{
  "arch": "unet",
  "model": "image denoising model",
  "dataset": "photos of arthropod specimens (BIOSCAN-5M)",
  "train_examples": 97500,
  "image_size": 48,
  "crop_scale_min": 1,
  "horizontal_flip": true,
  "color_jitter": 0.2,
  "task": "denoising",
  "loss": "l1",
  "noise_std": 0.4,
  "norm": "groupnorm",
  "activation": "silu",
  "weight_standardization": false,
  "pixel_unshuffle": 2,
  "widths": [96, 192, 384],
  "blocks_per_level": 1,
  "block": "sep",
  "attention": true,
  "upsampling": "pixel_shuffle",
  "init": "small_normal",
  "residual_init": "zero_last",
  "optimizer": "muon",
  "muon_scale": "match_rms_adamw",
  "lr": 0.0044,
  "momentum": 0.95,
  "nesterov": true,
  "orthogonalizer": "newton_schulz_5",
  "adamw_lr_other_params": 0.00089,
  "grad_clip": 0.5,
  "steps": 11200,
  "batch_size": 128,
  "epochs": 14.7,
  "lr_schedule": "cosine",
  "final_lr_fraction": 0,
  "warmup_steps": 220,
  "weight_decay": 0.0,
  "adamw_weight_decay_other_params": 0.01
}
Rows from block 2, named by matrix and row number. Rows with one number belong to one attention dimension. Each number is 128 + 24 x the weight over the matrix's rms, rounded and kept within 0 to 255. All counts start at 0. Numbers have three digits each.
# q: attention query, key and value (stacked) (model.enc.1.1.attn.qkv.weight, 576x192, the q third), inputs 0-95
# k: attention query, key and value (stacked) (model.enc.1.1.attn.qkv.weight, 576x192, the k third), inputs 0-95
q.115:105135141130092100164147062163155096127140157136142115148139129115145092114187143140107134128132108145136166119106191142088159090092111096137116148171128115119093071132125148074159172146099167147141118115092110176136121096131122088114172129158102121124127116134114134120102104105150156174
k.115:111107163128112111156168113155147127157123117130175132128122129140137113089148175131098132133151134139157152112116184129128163121076142079146106174104119119124137125131126169091158161137118139145132118094089109155128129108136093122099134131148133131102127059086142141142109159133156134145
q.116:105124124101142128176127109159170094114132083097104138136135148104107129125052138127069100115153121118127145088099142126155151122142146126136096186136115124135102096141135137123112144105129123140106144116119156157169127113147140120130125120113107133135177104145114100118127142133093105110
k.116:105127115107140113176146139160161115111153070105104126151116177129100120125037131118068103120138148128116123093095158117136169124142126105184098211120127140136118113169155147159129155113119081123098204130197126170167111140135104134142114100129109155169177111130117085137146110131127106120
q.117:084164131116159121080082106114192153109139152134112173163105136147120089099123109152143158125126106129166124152113152101126104124124143197161143114100070085075109122094110124112105127164129150092120103132126083145107154137115080062120159158113095111120139144126090146145116150129134107172
k.117:087171167118144134100132091110174152140145166131110175158145142126108086113125135128097135112135091123160127142116183109092150123163133126156134091110098126088129132123063157106131132127116096104108115152150137185123127092108094060113190113131110104136109123140105145147131172135144139171
q.118:084095136158118118140141123133079107123068094121110129142128136098133136112153114149101123108158132062094130098117106129137152166167170137093157146139135142122138162125094136140125129145104106109120111070111161098122132079101188159103133168150136158134166101094154140073105123134077086092
k.118:110105115138101130121170086129094114134086119125122126128132090123123171089155109126128144132144128101099113130110162107138160147156161140098142107138117133172120186136107126120162089150105163097146120139158182098132163073136158134104119169124130177123161110122121149098125095122065101108
q.119:137127131089106108129108098172182119157155120103201102131138139059096131116109119122108124135144088159150061184112103092055142136122101164137189146143148124134119136159155139134147097097135127125142158164165150097145152209133073128147127115105178147141100148093064138179128138102123175192
k.119:160148129095127120137073109140183124120158133131142083117067125084073143140090107145132106142137102109132112151124091094105154145141135140131169155145161141141125131143146142132099096096136106118174152167165144107135176155130061095172142068113154143140094110111120128159107115105159143151
q.120:117099087110120147139090150152120179121124122087142160178146094140094155132113109093163147155136131100158085088120165129038090112133142171156090169157162113095131088125094086073092100135129163146146080108148157099131173102157125142117137109130127143069116156111091105139081166142097130152
k.120:169047079137110147110070172129098181137141105074139105153157122157097191131111128089139157130118141080161090094105150125103085146149150167143126132173133095089129125156113103093103120162093199162115101092172147095166122112098102167136141116132138158115137126079117104118117144106062127178
q.121:102141160103168165181148106116175160140181115110140183112145120123123109117149129123135124128129136166201131133148139127148109118123120113121116151144114155109074092107163151128100142136124105103147146126131097128180132142131129132107113126136099137119106141157100113117127143138117171149
k.121:141163150078109160114101123117131121157135109164155174113179151141138101140173125149160126113119130137213201153113125112116110144109118122101111103179124124101111095084144120141105106178133127119141111102161119106166156175117139137119139130125121104116086076163116130142131082105136177087
q.122:135150146112171136162195126120122092121155153136142124134133096162128111153087128081188106082104127125127116121123086137124147117123088087113125128193109137124103074107129101133123197155137167124083110118086129137114164153116100142118130166137098107115121145148133117112160146153101159120
k.122:125139158141119127114197137161093128146143174113153093125157099146130206124135105097174116130118196117108149108101127127105113108074045069099082139132138120138131087139111097125171129141110205109083155176098127126122113120100097147087110169115116170112109156133181131114086099146151169135
q.123:130144107115120162094186130124094148143111117135121120146100117137137119142156105145133135157114202104107125107145134135176086159166133132128152136115094135144166146155111145131108158144106130117136101125151129128080130166133126121137127091112153110142105147131100173143126115144158151113
k.123:164132103136121161108199142124110128104087156151092108131139139122152122133131117171119082130125148094114157109142178145175101140142101142091119145097096133118151180167146130160084132118068131135140097098145120119098160165134157091132125107115149131076106127091150158150118149149161149108
q.124:083137124156080173123049163149102133138144171146111117164124116143132115176185101110093069143146146067129166093144123136113091120161139131113122130137087133147132134119113118200156144157111108092126091122084183132111086115090186166113170100098102080129103106126180121147072106138114158129
k.124:146104129135127147092070161125117111106160151145123141112108103149124143140136126149115104151154079106127150105122124134130071163133176122104144143117106120138101165117132100156141142168121175117100080152125137136088097166091161138135134127079110113125106107130143099161100092145110139132
q.125:118106133083137152172147103136151045066177175172128150110117099142138125125112079158141091116108100115126181142132153123110106115140090103155122149151091168142133117114139120162148163124116116106100127153044113176140127134189176133139111170094083081126136150133139091132146112155186126071
k.125:104105133137141158137114103124138114061122169133142123121123121149107150119124092139157121108127103148123091117143122090142172106134135175129107139109129144172141134120136090129157130107111104144140125143118127134147140127157167105143122188118128125134126121096168131145102121172136110120
q.126:197108109129132115133135136161082094129106168155137152112114109102147077144127121053143102091079160165077170169105098110125134143102142116089102096124153133142098125110139101070084130115174140140122085091136149104133104132143142154130133088149118132126171087126139142148103147088138084174
k.126:184114093153144114100114154108090166111111186146110137151052129140133126140115129101179115113110161163091162114147131141116126113153124110153095117122119135174103111123115110127123081067135090151140106125136141087107091079098180114123155094112137101153119134189166115097104110120123069186
q.127:140121115152089180128114151130098149132089140167104101118087117126193156127157167154192127150165187125074098107108148100161131141107146102153143099083170117172197153137147094115108134114146120184162154139166156105137144135138080145139144109140153108115147127111134136158076163091170119081
k.127:115139097106142141178146149112117114109128145125131144178133085124118090115176117111134106163140163109098130093131171137127043130122142114171099141113140136124165120138106134140138136136116131128144135164086131152172105089139123162168144151158111115126144139144161112129122096116174160077
q.128:128159166079139094104176149125160144129121092122138091184092161115147144176137142151145148121123085129101151134137137122121114159080143135167129176126108137124124132125115128138132104093114098102107161130084103175119138133122099108121081070114150141101155120138129103096139134138117162135
k.128:123171110135143120085117122088173125121117136124119153134094154148150155128143162195137128116105102118160150139118147138124148134144099128109056069165107149132107113108121073191137135134134167101118107125109136144078099144149113146088098088101147103115158151131118116091160110053141112123
q.129:121126141120130146131130095158136127131141125124129085125134139137123153109158129152154137154134123097121093102128129107123086130078149111183167133105113098110127115140130152121132118110105162131128138097134135161132176137130111131141130153136109136177144161119133115149150151105129145127
k.129:067176140100093156030148136143141093159147139115133149139138105118093129098198131111145120118143135088114131112118103098142142162087143175172137117146137138135125118097136118144135138125125136132141119104128177141098159130122108103105132132147145133145129126145121144147121137114108109143
q.130:170112134118142146102122143110155140144175132121131103112156100098134137132108153099144090094112137121131149149112110081120167119120136087086147114110140109103149124137163103111115140192161198138125155158139139121147177182164101108120149156108099112150098146074072124141154092086130120125
k.130:166136137130129134202107069095105124096163100170126086139120094125151112133143112118131143145115098091117113096143148157106157113098118116115146173139156141106142099118139151145114136133135121124158120116129150123117129169087167149173147143153128143105109129158150117139139169143157130111
q.131:124155113119135083107131108148155115122128094113088118161145169111154152168131110176126147133112191074129129137109149093078070146110164165186140178162150102120114127113137108135130174075105130132185101129152122156088137109084088132116131052149135129147130119144183136088119078093097151117
k.131:136093115157147110123155124129144116086125092149138151158118150143136160159095128129099118123111123160145139145145128153102128097127142117142154179153127119074133095133129107118130135105154097156160158118115114158127096119112096125145115098123140104148144151105147147131133139134146114122
q.132:124124146130139145080153155122119134155116126092199117133120117107108110130112130086137112102137157127151138126117143135127139116113085103136133158127105128125121131124109104134083104157115188136151133120140154138117154141144132118107140186121171136165096093175128111155163130114174092128
k.132:120142171103129146134138147111104147128158124124114168134103157145137153132128157065131105096097119147136153121103178093115160147095098086148095149149127167110153121121059132125119117134117183147130121144141071132122133095143108145103130123140163129078128175103126145124138099107192114100
q.133:125105103145128131130132137138092119110106114151160145147141152121139100137082119125133130142135110151096125150132116195123124133143164116133148151121146118133150141142127153112162172175116156134165134182114125140097113107169123134140143054146124161091120108141150146156141169135133137120
k.133:095098137144124114103110172095131130103155162145097165113094115173150150127115119195116115127121096178182176161129119146143107092169164149131149146128131145170085137121197117117112126144123138099162143151116149131129146119156135099112141049103146110152151104098101142111125152083093106113
q.134:090131146119106117080165145128142122121115152159109136116155090115109122084150124131128140114073105170150120100108165106175131146087124136100130141146134140138109180080129140135139147133138106093138120111135100127160149114147163064109133125151144134118140155164127170162119116123128149148
k.134:111134149140122145137158111143142120139123121156150124136117112111115115112112109132119135118099107126163103142136149123151131158114105128151157064120120133175159123136114160136131108110133114103169144110115113106136146167147156146136101170122103149122113135114109116144107141137089127168
q.135:099071163085078142145159139112118092137114149111152135177139108143129132173141114128138099121123096101121156137141133161131124114077126121129147134121088159161121132122137098136076121123104136106132150151141192127135125144117116143121165137103130098126084174107153164119153138131153139082
k.135:083148138149110150127132173133108096109110155138127123130099126098139131141142137145148127137131098156149114108102155170112128101096083137117115175156114117111143126099117100136124142129074175141103127086100128168122109139144146140157135152114141109105108131163140122127142118170194105132
q.136:133109073149107133156161137147115099095146158127082079093124077128138111131075125105132138149135127130132123144109163123121147157147169118115111110100156115128149112167105114133172138138150138125105148178121124145125137147142160166163145158098094109125128142113119141094139100144090139107
k.136:148095102153119156139108136136128132124122140147109124129138116119126087116108162087124140125115134140097093112109138110090178126127117132151127121128118121147218124165081139143152120097158106146116155145118096092095142163142122101135120149124113157109131181138119108098141164117149126096
q.137:195184118104131117105108129145125138150132116105144113128120153144084112131165133102121113130130168111128107107150124115156131121127131078118106124134137147140125137154067136123138090099124088143147149150128110144156123113100119140124145133145127127143162114169169123128142138114098131134
k.137:175147119093152100190155106150065135172112156116186074134126155116103114129141108139154152187139144069113145106133105119136104161165128117104133068160160137145116155113109156140166136142131079125146118100134122071133113138068126117114141149122133126136125107184134122106137107144086133131
q.138:147106116176137146159080152115087121115118166149092138065145115160097133132113109090108134139120143087145138089117104135128124096193111119115115065132166117101111112148151109106148121120130087157102112131115108127162096138117101146161155127156116117119115146095142156165103105128180124119
k.138:123087153175162117123124101111115183112133157121118153135115119145137103136148138144120169138126149144094136126110119121120123117114139134141109101108134115145143132139194131116121139142176155116127104113119108083140102121122078120089140133133146129116119160122108177124134153117163107120
q.139:115126123124116117097118132133101148132090129128109167163161124143113142145139128173121148137164117150116130112128108146144132124134122164124107097127114138136118146089118166149147119119128101145130095170116106124132106073146174117163113103127152140118115077123095137114128141163086116132
k.139:119122153138086119118118120115162122124139146129129145131145090100133083122134133129143136131140144119140119146127076142138143107147154173129124116125112122135116144130155165121093138115131119098105115145083129130138121110147130131125121135146142109090156127102119125122149180135115108094
q.140:137112120146115152151079140132106112125147147131104157131102115132083119122111122111095109153150148148117134128142129158108152103185109132095128113065131132103127150117109103137124130167119140140135158081158138131128092136120139113170154212110122100180109146098133107152131073140124079113
k.140:117169111077106167133120118135110089118142089104147126099158134147139116125143085115097082114101121114110051116136126106139159178130150143112147105140145122039073197093092107155104117142124080175083136086132144151111108129130142093161145145126180154116117127170139114129153088135143084122
q.141:098126092108111131162136142131149138124135136119093124099063157160117144129113116109094177117134108160126148126158127103176071120113147171141111124103123125139120141155131142135124076141168112111112133054143121115124130096106121177141111106085103110122155166146110129140090135169076104152
k.141:132100131128120118127114161115163102109138118133115150139065157119076166147129156139103101117110145150109154127151147135115104121148154093130072162095122148162093120126124100101119080101141142132139132132180156137148110091131136165101127102088110136124134081141153159127097124094121065148
q.142:137133103123116142147100126139131121129149142160122176119124150127110105085119151130084125149121132150130114171118120122119168103168092174151097088163139120103114142083103148110104140143155120130124093084132089119143100138115118119130100141134084144146103115098143116158109149110149116168
k.142:144143147099128135145113124101153115109146126116141154126134111125110125104134135167120149117174123127161126125139132129154127096067130166111122138136126134091140133088127125119134117106127147134126147143141123155116115098129125137122115161143129141165155125129100149119101085102123129166
q.143:133119128159141138127095113145111115123129161130119151122134137142140121130145123165169129155156121130102118127132135143094138094144127118097115103080119141102150134116106117123158114146099152147100127125134116121111139110147136125126125171099115091168115115125132128123140102153125132114
k.143:081139140103146129128147133137145119117120136118083127106161148129146177175160101112155091109123079152145157143116125088092131121096107123095134092106138142087130134109126107153134142142092090121068139092172120143100154168178159123105156138137126122104097114122145129131125099142150152127
q.144:130144107117135146096127105121126120151137127125128113081119111138129123121125111139111103119157148111152144159125119135095135122172129141174102108114116131118129111141080136092110133163098128140098137102147120169108123133111112168142135168114098100154108121110114101173118142108149114124
k.144:146127107131131126132156123136116165172107123104104102136121106127113118112100097091150103137135145149126134105111161138120150106156109163185113147069111116158134127119085125111132147157092080130096121127138138146152102145090133108159132182118113162121099140145116086134130137145148150164
q.145:108144120130171105146120105161177091111135110106105122146146114106159125115156142142108101102138140173154125116143125098093156140145091157118141191207146092110121089126141157133153132100132127121120114127113111160138120123127157116142091134181123116133146140129130077095079092132194129136
k.145:127045134120153131188144130169113130108134125132140118141147130108145132106157136156094139123156191135064104143114108106137111152180122102143149171110139107152114093178160162082154143121140140125129073154141107114147164112115080140084149152116105111138106142115136128109083127097093132133
q.146:114122125150151135150110085113147106127107142137121159091138120168107105188087107165086138117124129167111144090116129124119155133165120164133125119130117102148126159150104138129103113093130055119118112068157157091179131092103169107129165088126120068102108161094125090103089107135112105131
k.146:118114092144115115079134185108135134118100150136048192137071092156111109154146154161148178121122134121145214108083168113132088122134145129135080154154121131157122146129145129101122111135147113093158156118124145084120165093100170120123105101112106069164142122143150134106132110096102120121
q.147:079126125126110117096126146124152178167125139144132117107123124091161134097152159133140136119145106103128165120136094135112158148122079114151146137144099123136136096128165137136125122087132174152110130134103156147088120137179130112129108124140185128135150139112115123113140162152158142115
k.147:122203123155107120098138127119133132164157110109173107105160150152140070142134114094122127124121112105161129149132122113134120121075117139070149178169135130121124148093091158142092126119134130153110139092144107132126129143134147079132134124148125140108154126112100139127143156176148149095
q.148:135129173104113115133155104145145121146144092139143115156112117096089121118121155108135146106142142103144125129150138109126100133081134087120156157115172126146090101101127133088139125080115125108115107106170111141168140145139090104111122151178125152137153140186151144122092176130166138130
k.148:121165163102133126164164128123089134111140128116142126117144143145136117151089114129122107142128128141162100136116131156095121130115111111100148145140148143097101100162105141104139138128105069137102089105135146173127136117123106112139149155156116111159122127193105114122111164112171169159
q.149:153124149119134139134159129119156146110161139121134135114104134124123093096131157131145136152137123136114162115124118133132125144129138126097160106094099144135147111127170144124118159129159135106124138170125171125122137154146139171109112079106119153098147120079081137133191153143124143121
k.149:153087134129142125139149125139127131119113118151133132148081141092132088119120154144128092136160141117135129131162109152166114131189142129110127094100129120136160109144119115117135155154132113132133141154140104136125124134140101156127102133118114158131140140094149100161141119136096146119
q.150:124120123141101170171081137114061127119131122141098105103156107124135110107156097080125079156129132091134137119138126134143096111197138120090114064120127110142108114145109164122121118120110124114119136161111138105182159085097163152175128130115103133143120115143127110136075112127093148148
k.150:125127090124104136077117151130119156129115100118131108112154124143094159132168105113122106106121122118093106143128138115124114148138128120159123107137134116119133124152105127114125107142113191121139124145131138095121123092185146154169135155124141123122148126147116147138105075136128149134
q.151:102130117169128134164114122127135112102132159141131119114155108116100133151069111121132095134137129169090121150107091146125124091159135124101121100123125103161129135148126125147136145121137115127089109108107151095141143127144149124132158213129096113129102140088117125116190121138136090080
k.151:101132073102089135082136155161084139150113147165104133112162109130168127171149125111110120114103131148119124126166118124138126167113102111086134120157115134136094137125154112149141140116135146152102141098127138112116138149122158110119163107104142134120113113103122159151118115168107116102
q.152:110170170125154111079197205090134168141089111042136132141093172144179212138215098195172136114138114110175084099108179142109047170085172131143116161125110150066118146082128128152119149109064089150156127163064100132073147080099151178114070092127218119080169086218111140099152193131104141136
k.152:187121112152124115148110142134119115124101104074120148115137070160142108143088115146119127154121134123142160115134183164114113122128137166142120153106106129166127113143148132126115120119118150114118128138147116133148130166079170164159090129130119160082116115157116058135117115140127148157
q.153:140149177114119128087130156111149178131118097121171133156121149128150145160145157148136179109124070118177149131140158107160097156101154130140138165152111171122150118141160125146124142155129160130141115127109094111104130114152139099105108110123181161106179125131107094119099123130112129117
k.153:116151112138131139130086119137148158158125138110126077141145141145127129151073078125140117160140124079138118140111100115116101144160131117115101133140135124085130143162155107140125149150154103133126117122095122110114108125128119114147170097121118149113131098157121136158138104147098125138
q.154:107133150151135113110132116106120156141113129149129171128145107113150122137148125148108152115119109143090099130134093153152138123108124137129142113169123131178127161125191136157139122131148098131156112162083128092099127147123115109103142139127160155120096132151130135139090183110116147163
k.154:108117110185117123128130107155134086126115146143156140142137109122100139110155145134123100136110153130088115109116112168172091140115184091145125133143104112147146153149132144183160134117146128107153148158143124131144140090131109108114123114153111131143121148113146149159142162148085084079
q.155:124126091094134122179121085139120098133159117172149120145132121132143132129070121106104150127088147162129099167129111129154180072114090123122146180151137132147133131195171137152124125131150152088132149096148107094150123129142069084122150095163116142132131129122137127134102126162141137133
k.155:142158109132103105133099115144151103158136115150145083099178180108119117101082103159137180158161184068092098150116109144130128101138137155098166138144151122145133155141132152102096168098124185104144177161094128159113173104101108119137118113163113123139142087069133103152154175152092149124
q.156:160113093160162122152086112128142123118152112105116144145115143124122119142110128060115107131087175125131101122120118105128147183142126128129115117105160107100124106135099097145124145131146090135111124122166145096155109139110139117105117165176113105112161107132157134087116131143116117146
k.156:134109110134191124143131103131145191162120120130107115133152155116095117128097163046122138106149120158146094127159105110129147139141119079137124090075147107112141119158114135149101134141142101161095109114166136113119131167109120125154126088126134130141112112091158126122131097147139147118
q.157:195078096118117138172098092135111121120145166152123130100132101125134088082057167099177137142118142135146130142132118087114187129149054104093096078107124165121172105144138079116135129155170157144112101067141181106143117206136114123093128137107093131169124140130119150133142063121215129100
k.157:123090175117155137125130107093124157120100166109146141130099114151139161087104134135139166140137119113137145135133102119119150125129134149159097148113100134113137108120131116077114103153143104163146112158138137138152113125137123148117123132088148125195123125105127141084125146087154121111
q.158:114137169095166122115161118119115150112082063131166154145134160095110133125142107147118123121150145103096104119155144146136065127123157117127113108126131136148147123091138139136129133126120143163138118188109138136091097107118142187143092081106119207083142066154136113133116126126121167151
k.158:144102124119157140125130122124148119122138098146146086149148124095139133100148121122137142118128128157114153140130137125124101084127141115086136111125107131100110130133141119134157104129132150126131135179116153128165108115169158136132145150136118148134137150116120107102134058104117139170
q.159:136147131121126117094147096128097123136104122110188109150104169131150176114177157117158147145108118151127104107151103151174145175149117114160142165176114132123126118117146111149132096144114147120166181113137109161099116155128144153125105121117174142079111111105153149140169119096093141146
k.159:166134127158115063133116112133142131145125076126142121124130114083135164130138144138120149106125144193105137138137144130134102078144119112153195132102126111159127152121144134101154129101105130118166127148144126127178112093119087170126130105150128084126133100128143131137079134144089167140
q.160:125146136088054129056117198180147170158084102136105171115081118124129130088128117038114083139200179160200165174142131148077149157138115141128190191111111078137097121174134149061089132093111198197126167173125073204048102086149109053134127143161140153159116081058079094072150136189158182122
k.160:099086102118122144089130108132143137137157128162111158133095158070135193121096160122131129115114169129161119135057121109140133111113118125164159187133129095131151158140162098108073140147130122158171163131111070142112162098106117120124129142125111148151116129074135121146069194105173122117
q.161:140130122129108136121126145137127146123150073149145149112139159136150087126126157142131126145148133121114152124101102106102133147125125142074149124124128129149138139104089112126135093099152106117146159166123145120130111125103149144141084093131128139123098095158103113135110155108092129152
k.161:157126172129102159121099129118094151149173141149138112104119119156126112156105132111108117103121104097120149153112105108149142144150141120106163155124159150148098128125115142144140108111091142150120113121133136135165137127136088128145140078140149164156121083104110143134131171140161148090
q.162:114133106118119102090105123107108171155108125128133139157130123094080089120100153118113117154172139142116172130148090151105104162165127141128133104100138108141154139134112136115125128127138084147130150182166108125089125075139140124142141138101159140142155121050100117095137078128116123118
k.162:119130135114130115134140116139114106119117132177107096141099139103110125136157126171140143125128091132108140101151106136143142132127118097115131072100133128148081120115144105157162142117092082112131095136112169146132100127141142118154111120093146108125116147140142140107145045143116135111
q.163:167126113096104167129129096118156119149159133124152090107157145126157169133131129126112155111113147130131116155118152113139142134110148114157114127097116132101115116150159137144118143124106150143139128109123153115158139122141113128120145138161085123131099115136105120063103182115145120156
k.163:174162165099145092146135088098116165151135126114189144139116102129133097122142117135123119101147142095165160133130099090103174123117109136157140130149163136132119072088113138076108125134156111088124121120058111089153149157107091094123148103151181120185141140095117114117101135135192123137
q.164:143114112120145118135154127143158140084138108137104136101123143141140084172125165137138134119093152162087079130139124116164149122113146141124160172090124097142137133153147143122144135132138046082131087118114168103162117132115115109156130099168101129141107148140145143131101158142119144114
k.164:083126121102171121135169105148168166096129120089116109138147128160140072102119107100105124171133115136086074152168104138134109144151212124179138153103132139125120124168175189114117135103181063101134112124138125106145151099113081125132134160152085186130156129128131118131124159107087174128
q.165:206170118117169131151085105142151123118087146130085110117124165154148127154117110120098126111096182130087146108148142118169178109140139141138108111153154125124096128107147108181111115095113113113134105124155150140139150115137135157086143111142095088132148133125148100136129081119162126122
k.165:141114104155147120171078150118114150124077143123111132138116163121115125107095087108108127114126150153102065097132145138108164150161147113153159142113130109134129166153104138156148135099123105165133078141206158160112145118133083185126105173122130124140149156083131131114124116131069105149
q.166:045103094197125128175188121092109081096137166107156087074153144084172127139096157162085151092076126138193118039133083163152116097106148131116098086118100145106137117137136146147151154213140084089138118102068145068158179152139088158162099152104160134163121155143174174158139081087083108130
k.166:112119146135094162133087158112148079107167176117145139118117116113123105099109161168095129106120134142147128141125092145150089148130158155171150137103131116145089110154121127142093157101140118135135120104071133115119119129135096103139126163139133117141147140113097160133114111125157137101
q.167:108106119166117123122141173158101110124104150123073137143110141115114132123108124083139107131157128138123120129167168135083154088165151136095131107116121134096148156112091098119107129143142130128140133160081110129080110125115130087131094182129125157126085128125102143130166163152104175135
k.167:121074117138135152176180155147128102103093122115083109132119119155145097126093126094166106122136134134095152116121170156131179131133097160131083102108114157124151137129076092120127159143119120125113116136141111131093174154110167153154081145100131152091109120147127094108107101150119162111
q.168:149071136153161142188136089147145113098139168141138089176119100152163138169122176140151142126114058113135134142100167120121120135118122119118129156174139111128123125128156103135155136168123181092079141119133141152173160173130113118149129096158091084105154162112140131155149125115177161067
k.168:087122152093124133145182123137140082107124120145140101157119134114132119142096171148144119123103103117118133143098148144087070121112129125123145136107097136107133106109104123091147124164107127129070137120154139176114120156162132122102122170124136098116150146164136120133155101109119103114
q.169:127144136121150139134157133116132136132146107139101178112104098132154110120135172156138140100133128135149119131127147098142138138125123131166099155133160106087131142126121120152098113137146146133138118110133158126108159180090100125099145107076126111114144106131120126255103092115120132130
k.169:147160151123122082138127138125136137121115101102092134116148160139095128167153128143157102153116116088102184111119156114129126099106128149153077126146134157126096087099169113089111104119177157106139134088087177111157129146064158148098142121119095130168107084161159115181123095110139104165
q.170:111117140175143129162136102136173111093152148157112094114168124116109145137130124146131162107102124108094107131107128096129099088125144135102118113178161157118134138161112132130148108169131120102114129130127088136145185129139100136136136118117123121171159149128148132204106131101082120131
k.170:106134150193132095163133129188167144127090144149118128159110146089136128152124129132130128149124115179148196125106151132123170109121104098087180155139127110159134173145120117151170121130117134129088086170110045148129093160111116167144111090131144138104127146135111096117137098158152121148
q.171:221129132062083136133171106102149102119141152100159057159138141128124157118168110109151130133126106140120158094153154115159098154116141085126115136160111129167140138124141110095139124145156182138141151118161137127152093114115121161120156070141113098121105135114148166097141158079106110105
k.171:155145110078115128110168180122158108139154093114137151101125174119127118167185141130104109103121112154143166133142077135141121099102076107154149128189120146118127103120142126117118157116105166147163145081136145148128136135155114117128138104134147110161114069135115125146140088096167089126
q.172:102117151156126116148124115114139140154137089158141106156151092120131069145123118146137123113109102140119151089097127130118118108152122139108139109106147144134118111134130134157159121077126097105118128131136137107126130134135136117113152163144155145143161112157100146117130112159119134116
k.172:148106142129128123112160104107181060128122093183099084148137127141138160123172142156146115114106113147087143125108111133113113136159143165097147106092144117095143145147169102143131140141153165100160143171135131117114150120138101171132130134150138177091116095086107144160107134115095145080
q.173:117146140169138117158114107116134100105166123127091142151156122112154124073104124161127123103134123138128109120131124132128086105103113111133119097106131127115144152134135141146091137123110098123131142077156113129130150161131101133130156114133166102086186122150169128131123126086124118146
k.173:110109119174113137119103115117115109098104138143115146142124117096164133147103098145104129133129142169151111159131145168129087104120162158092116080140119103142124190100147101183121135129100086146129154084153122173112137128151125091146156089128127093121126137171137134130111144141086083127
q.174:145123173083099110033124176123142152113082146122120185138091113134057134113110116091124113159179163106110138152143102109128186130125094126154175130113125119181149180129134081113104089037157196167143195169134101107097063110143144084121131112146143104126153137064115106076138139148181147116
k.174:134146144100115132097134173113148111161142112118101117131150136147071134125149154096123137101132136120112131168135144116117126080117147099127111115144113134117138128164137145136077080117130138131131182116116127093134107146128133060120150096145111096189138123077141174121165116113187131124
q.175:105122071119167135134153142116107085107124102128119120081104150135135123180121133150132099156109167103115108124104136147131103139144136110172118093083160095102122099094084097152152149127137167126120168154152109092136158104135152105148106145107092143144140162148145131150127151132130065136
k.175:165120053131168131173117138135131104115126141112158084166124173103080182180107114154140134128121157131127087132134112167150098176162120105155103103113137115156114134132103082159132154138138145121143108139160114093113135101107134187134089092121116136109147111123154103130110124124055067158
q.176:149154144133123111135128115150126118146114132107122146126122147101128158084124110131112145134081138125151129128118139117175139093126123139149137137171107141085138155099109137128115138113127136106142117088117149131126151104125143125124157132107116125131125137116127126103143110126125154122
k.176:133128135085141131088127110144125115135161081115138160102096121144166171143109115109120098119094081151110152131119152108087135133116091139167145099137114130105113096118115131107137117158137130127161161106126136153126071127128145082128142133102122150162084177170138111116140080120156146151
q.177:177133150145139113143113161142116085129142111123182102128130113126095153132117134097121140110104114095108141112117095126124138147102103105102136123137109117143140122130115150121151117186168127125087111119120126107101132155152113117132102115139128122118136135155152117137146085137083113155
k.177:153180118105110109073117136134117104140153100143122097133158135119097149142096152113102156131148152082134068156158111104105136148120095179105121112097122119135123138109114120165160116146116094128118146130121114130075122133108135100134115136120123128137140151155154116146155070162088154111
q.178:170106191146118121083136131138191134181161137112180102118110099144117155092162117130169151145142077141120182174133155139137134110119109132147112156141112142167130101171125124089116159127130121079145135121109138156118109155120152128124125131136122109116111091126125108131169145133116169131
k.178:086064123147119135136133114117138177135079162139132115173147116121117133113083097148161129143149120116136121121104123154139110103138162121094105111133089143140170128169142104114140149147093112125157146175116160150179129114089083107151142117127123072144139128085143204122148159136105117117
q.179:128140131120190103152107156144146183113131145111119146074116149155118158118125077122132121117098132110133097152124117133121088105109109136113093108139148115121089099125138109063099126142165117131101100142123124115164127141127127161140123104121122129125106113163107136143116121129132151130
k.179:096105170159128146147139131134142138096153142154109114102153109139125136127171108084144110126104190092118141130120137105098081115134148095120088118113148135136166099168096113043141121112163138136118117173167113114152132118137126122077149151128074112125117162103125158124102140139120149151
q.180:121124099141146137150123090088129119150145104138119127094147139135148142113152114145124140134119106130123128089105141150150105149140160167139119124098140108129101087099116133158154144121118068112147124158098111129155137130115139146125131085103115164099120132131111150127120147117120125178
k.180:096169108098156111061105079121195163129184094114139107080167163136127138093165104124129149138129116059081180091153097112155139122133204137193089117127124167116117111138138159124125139096118198098119177170136094122153116069158142093127123139151113190098144095139113116155129143121154234163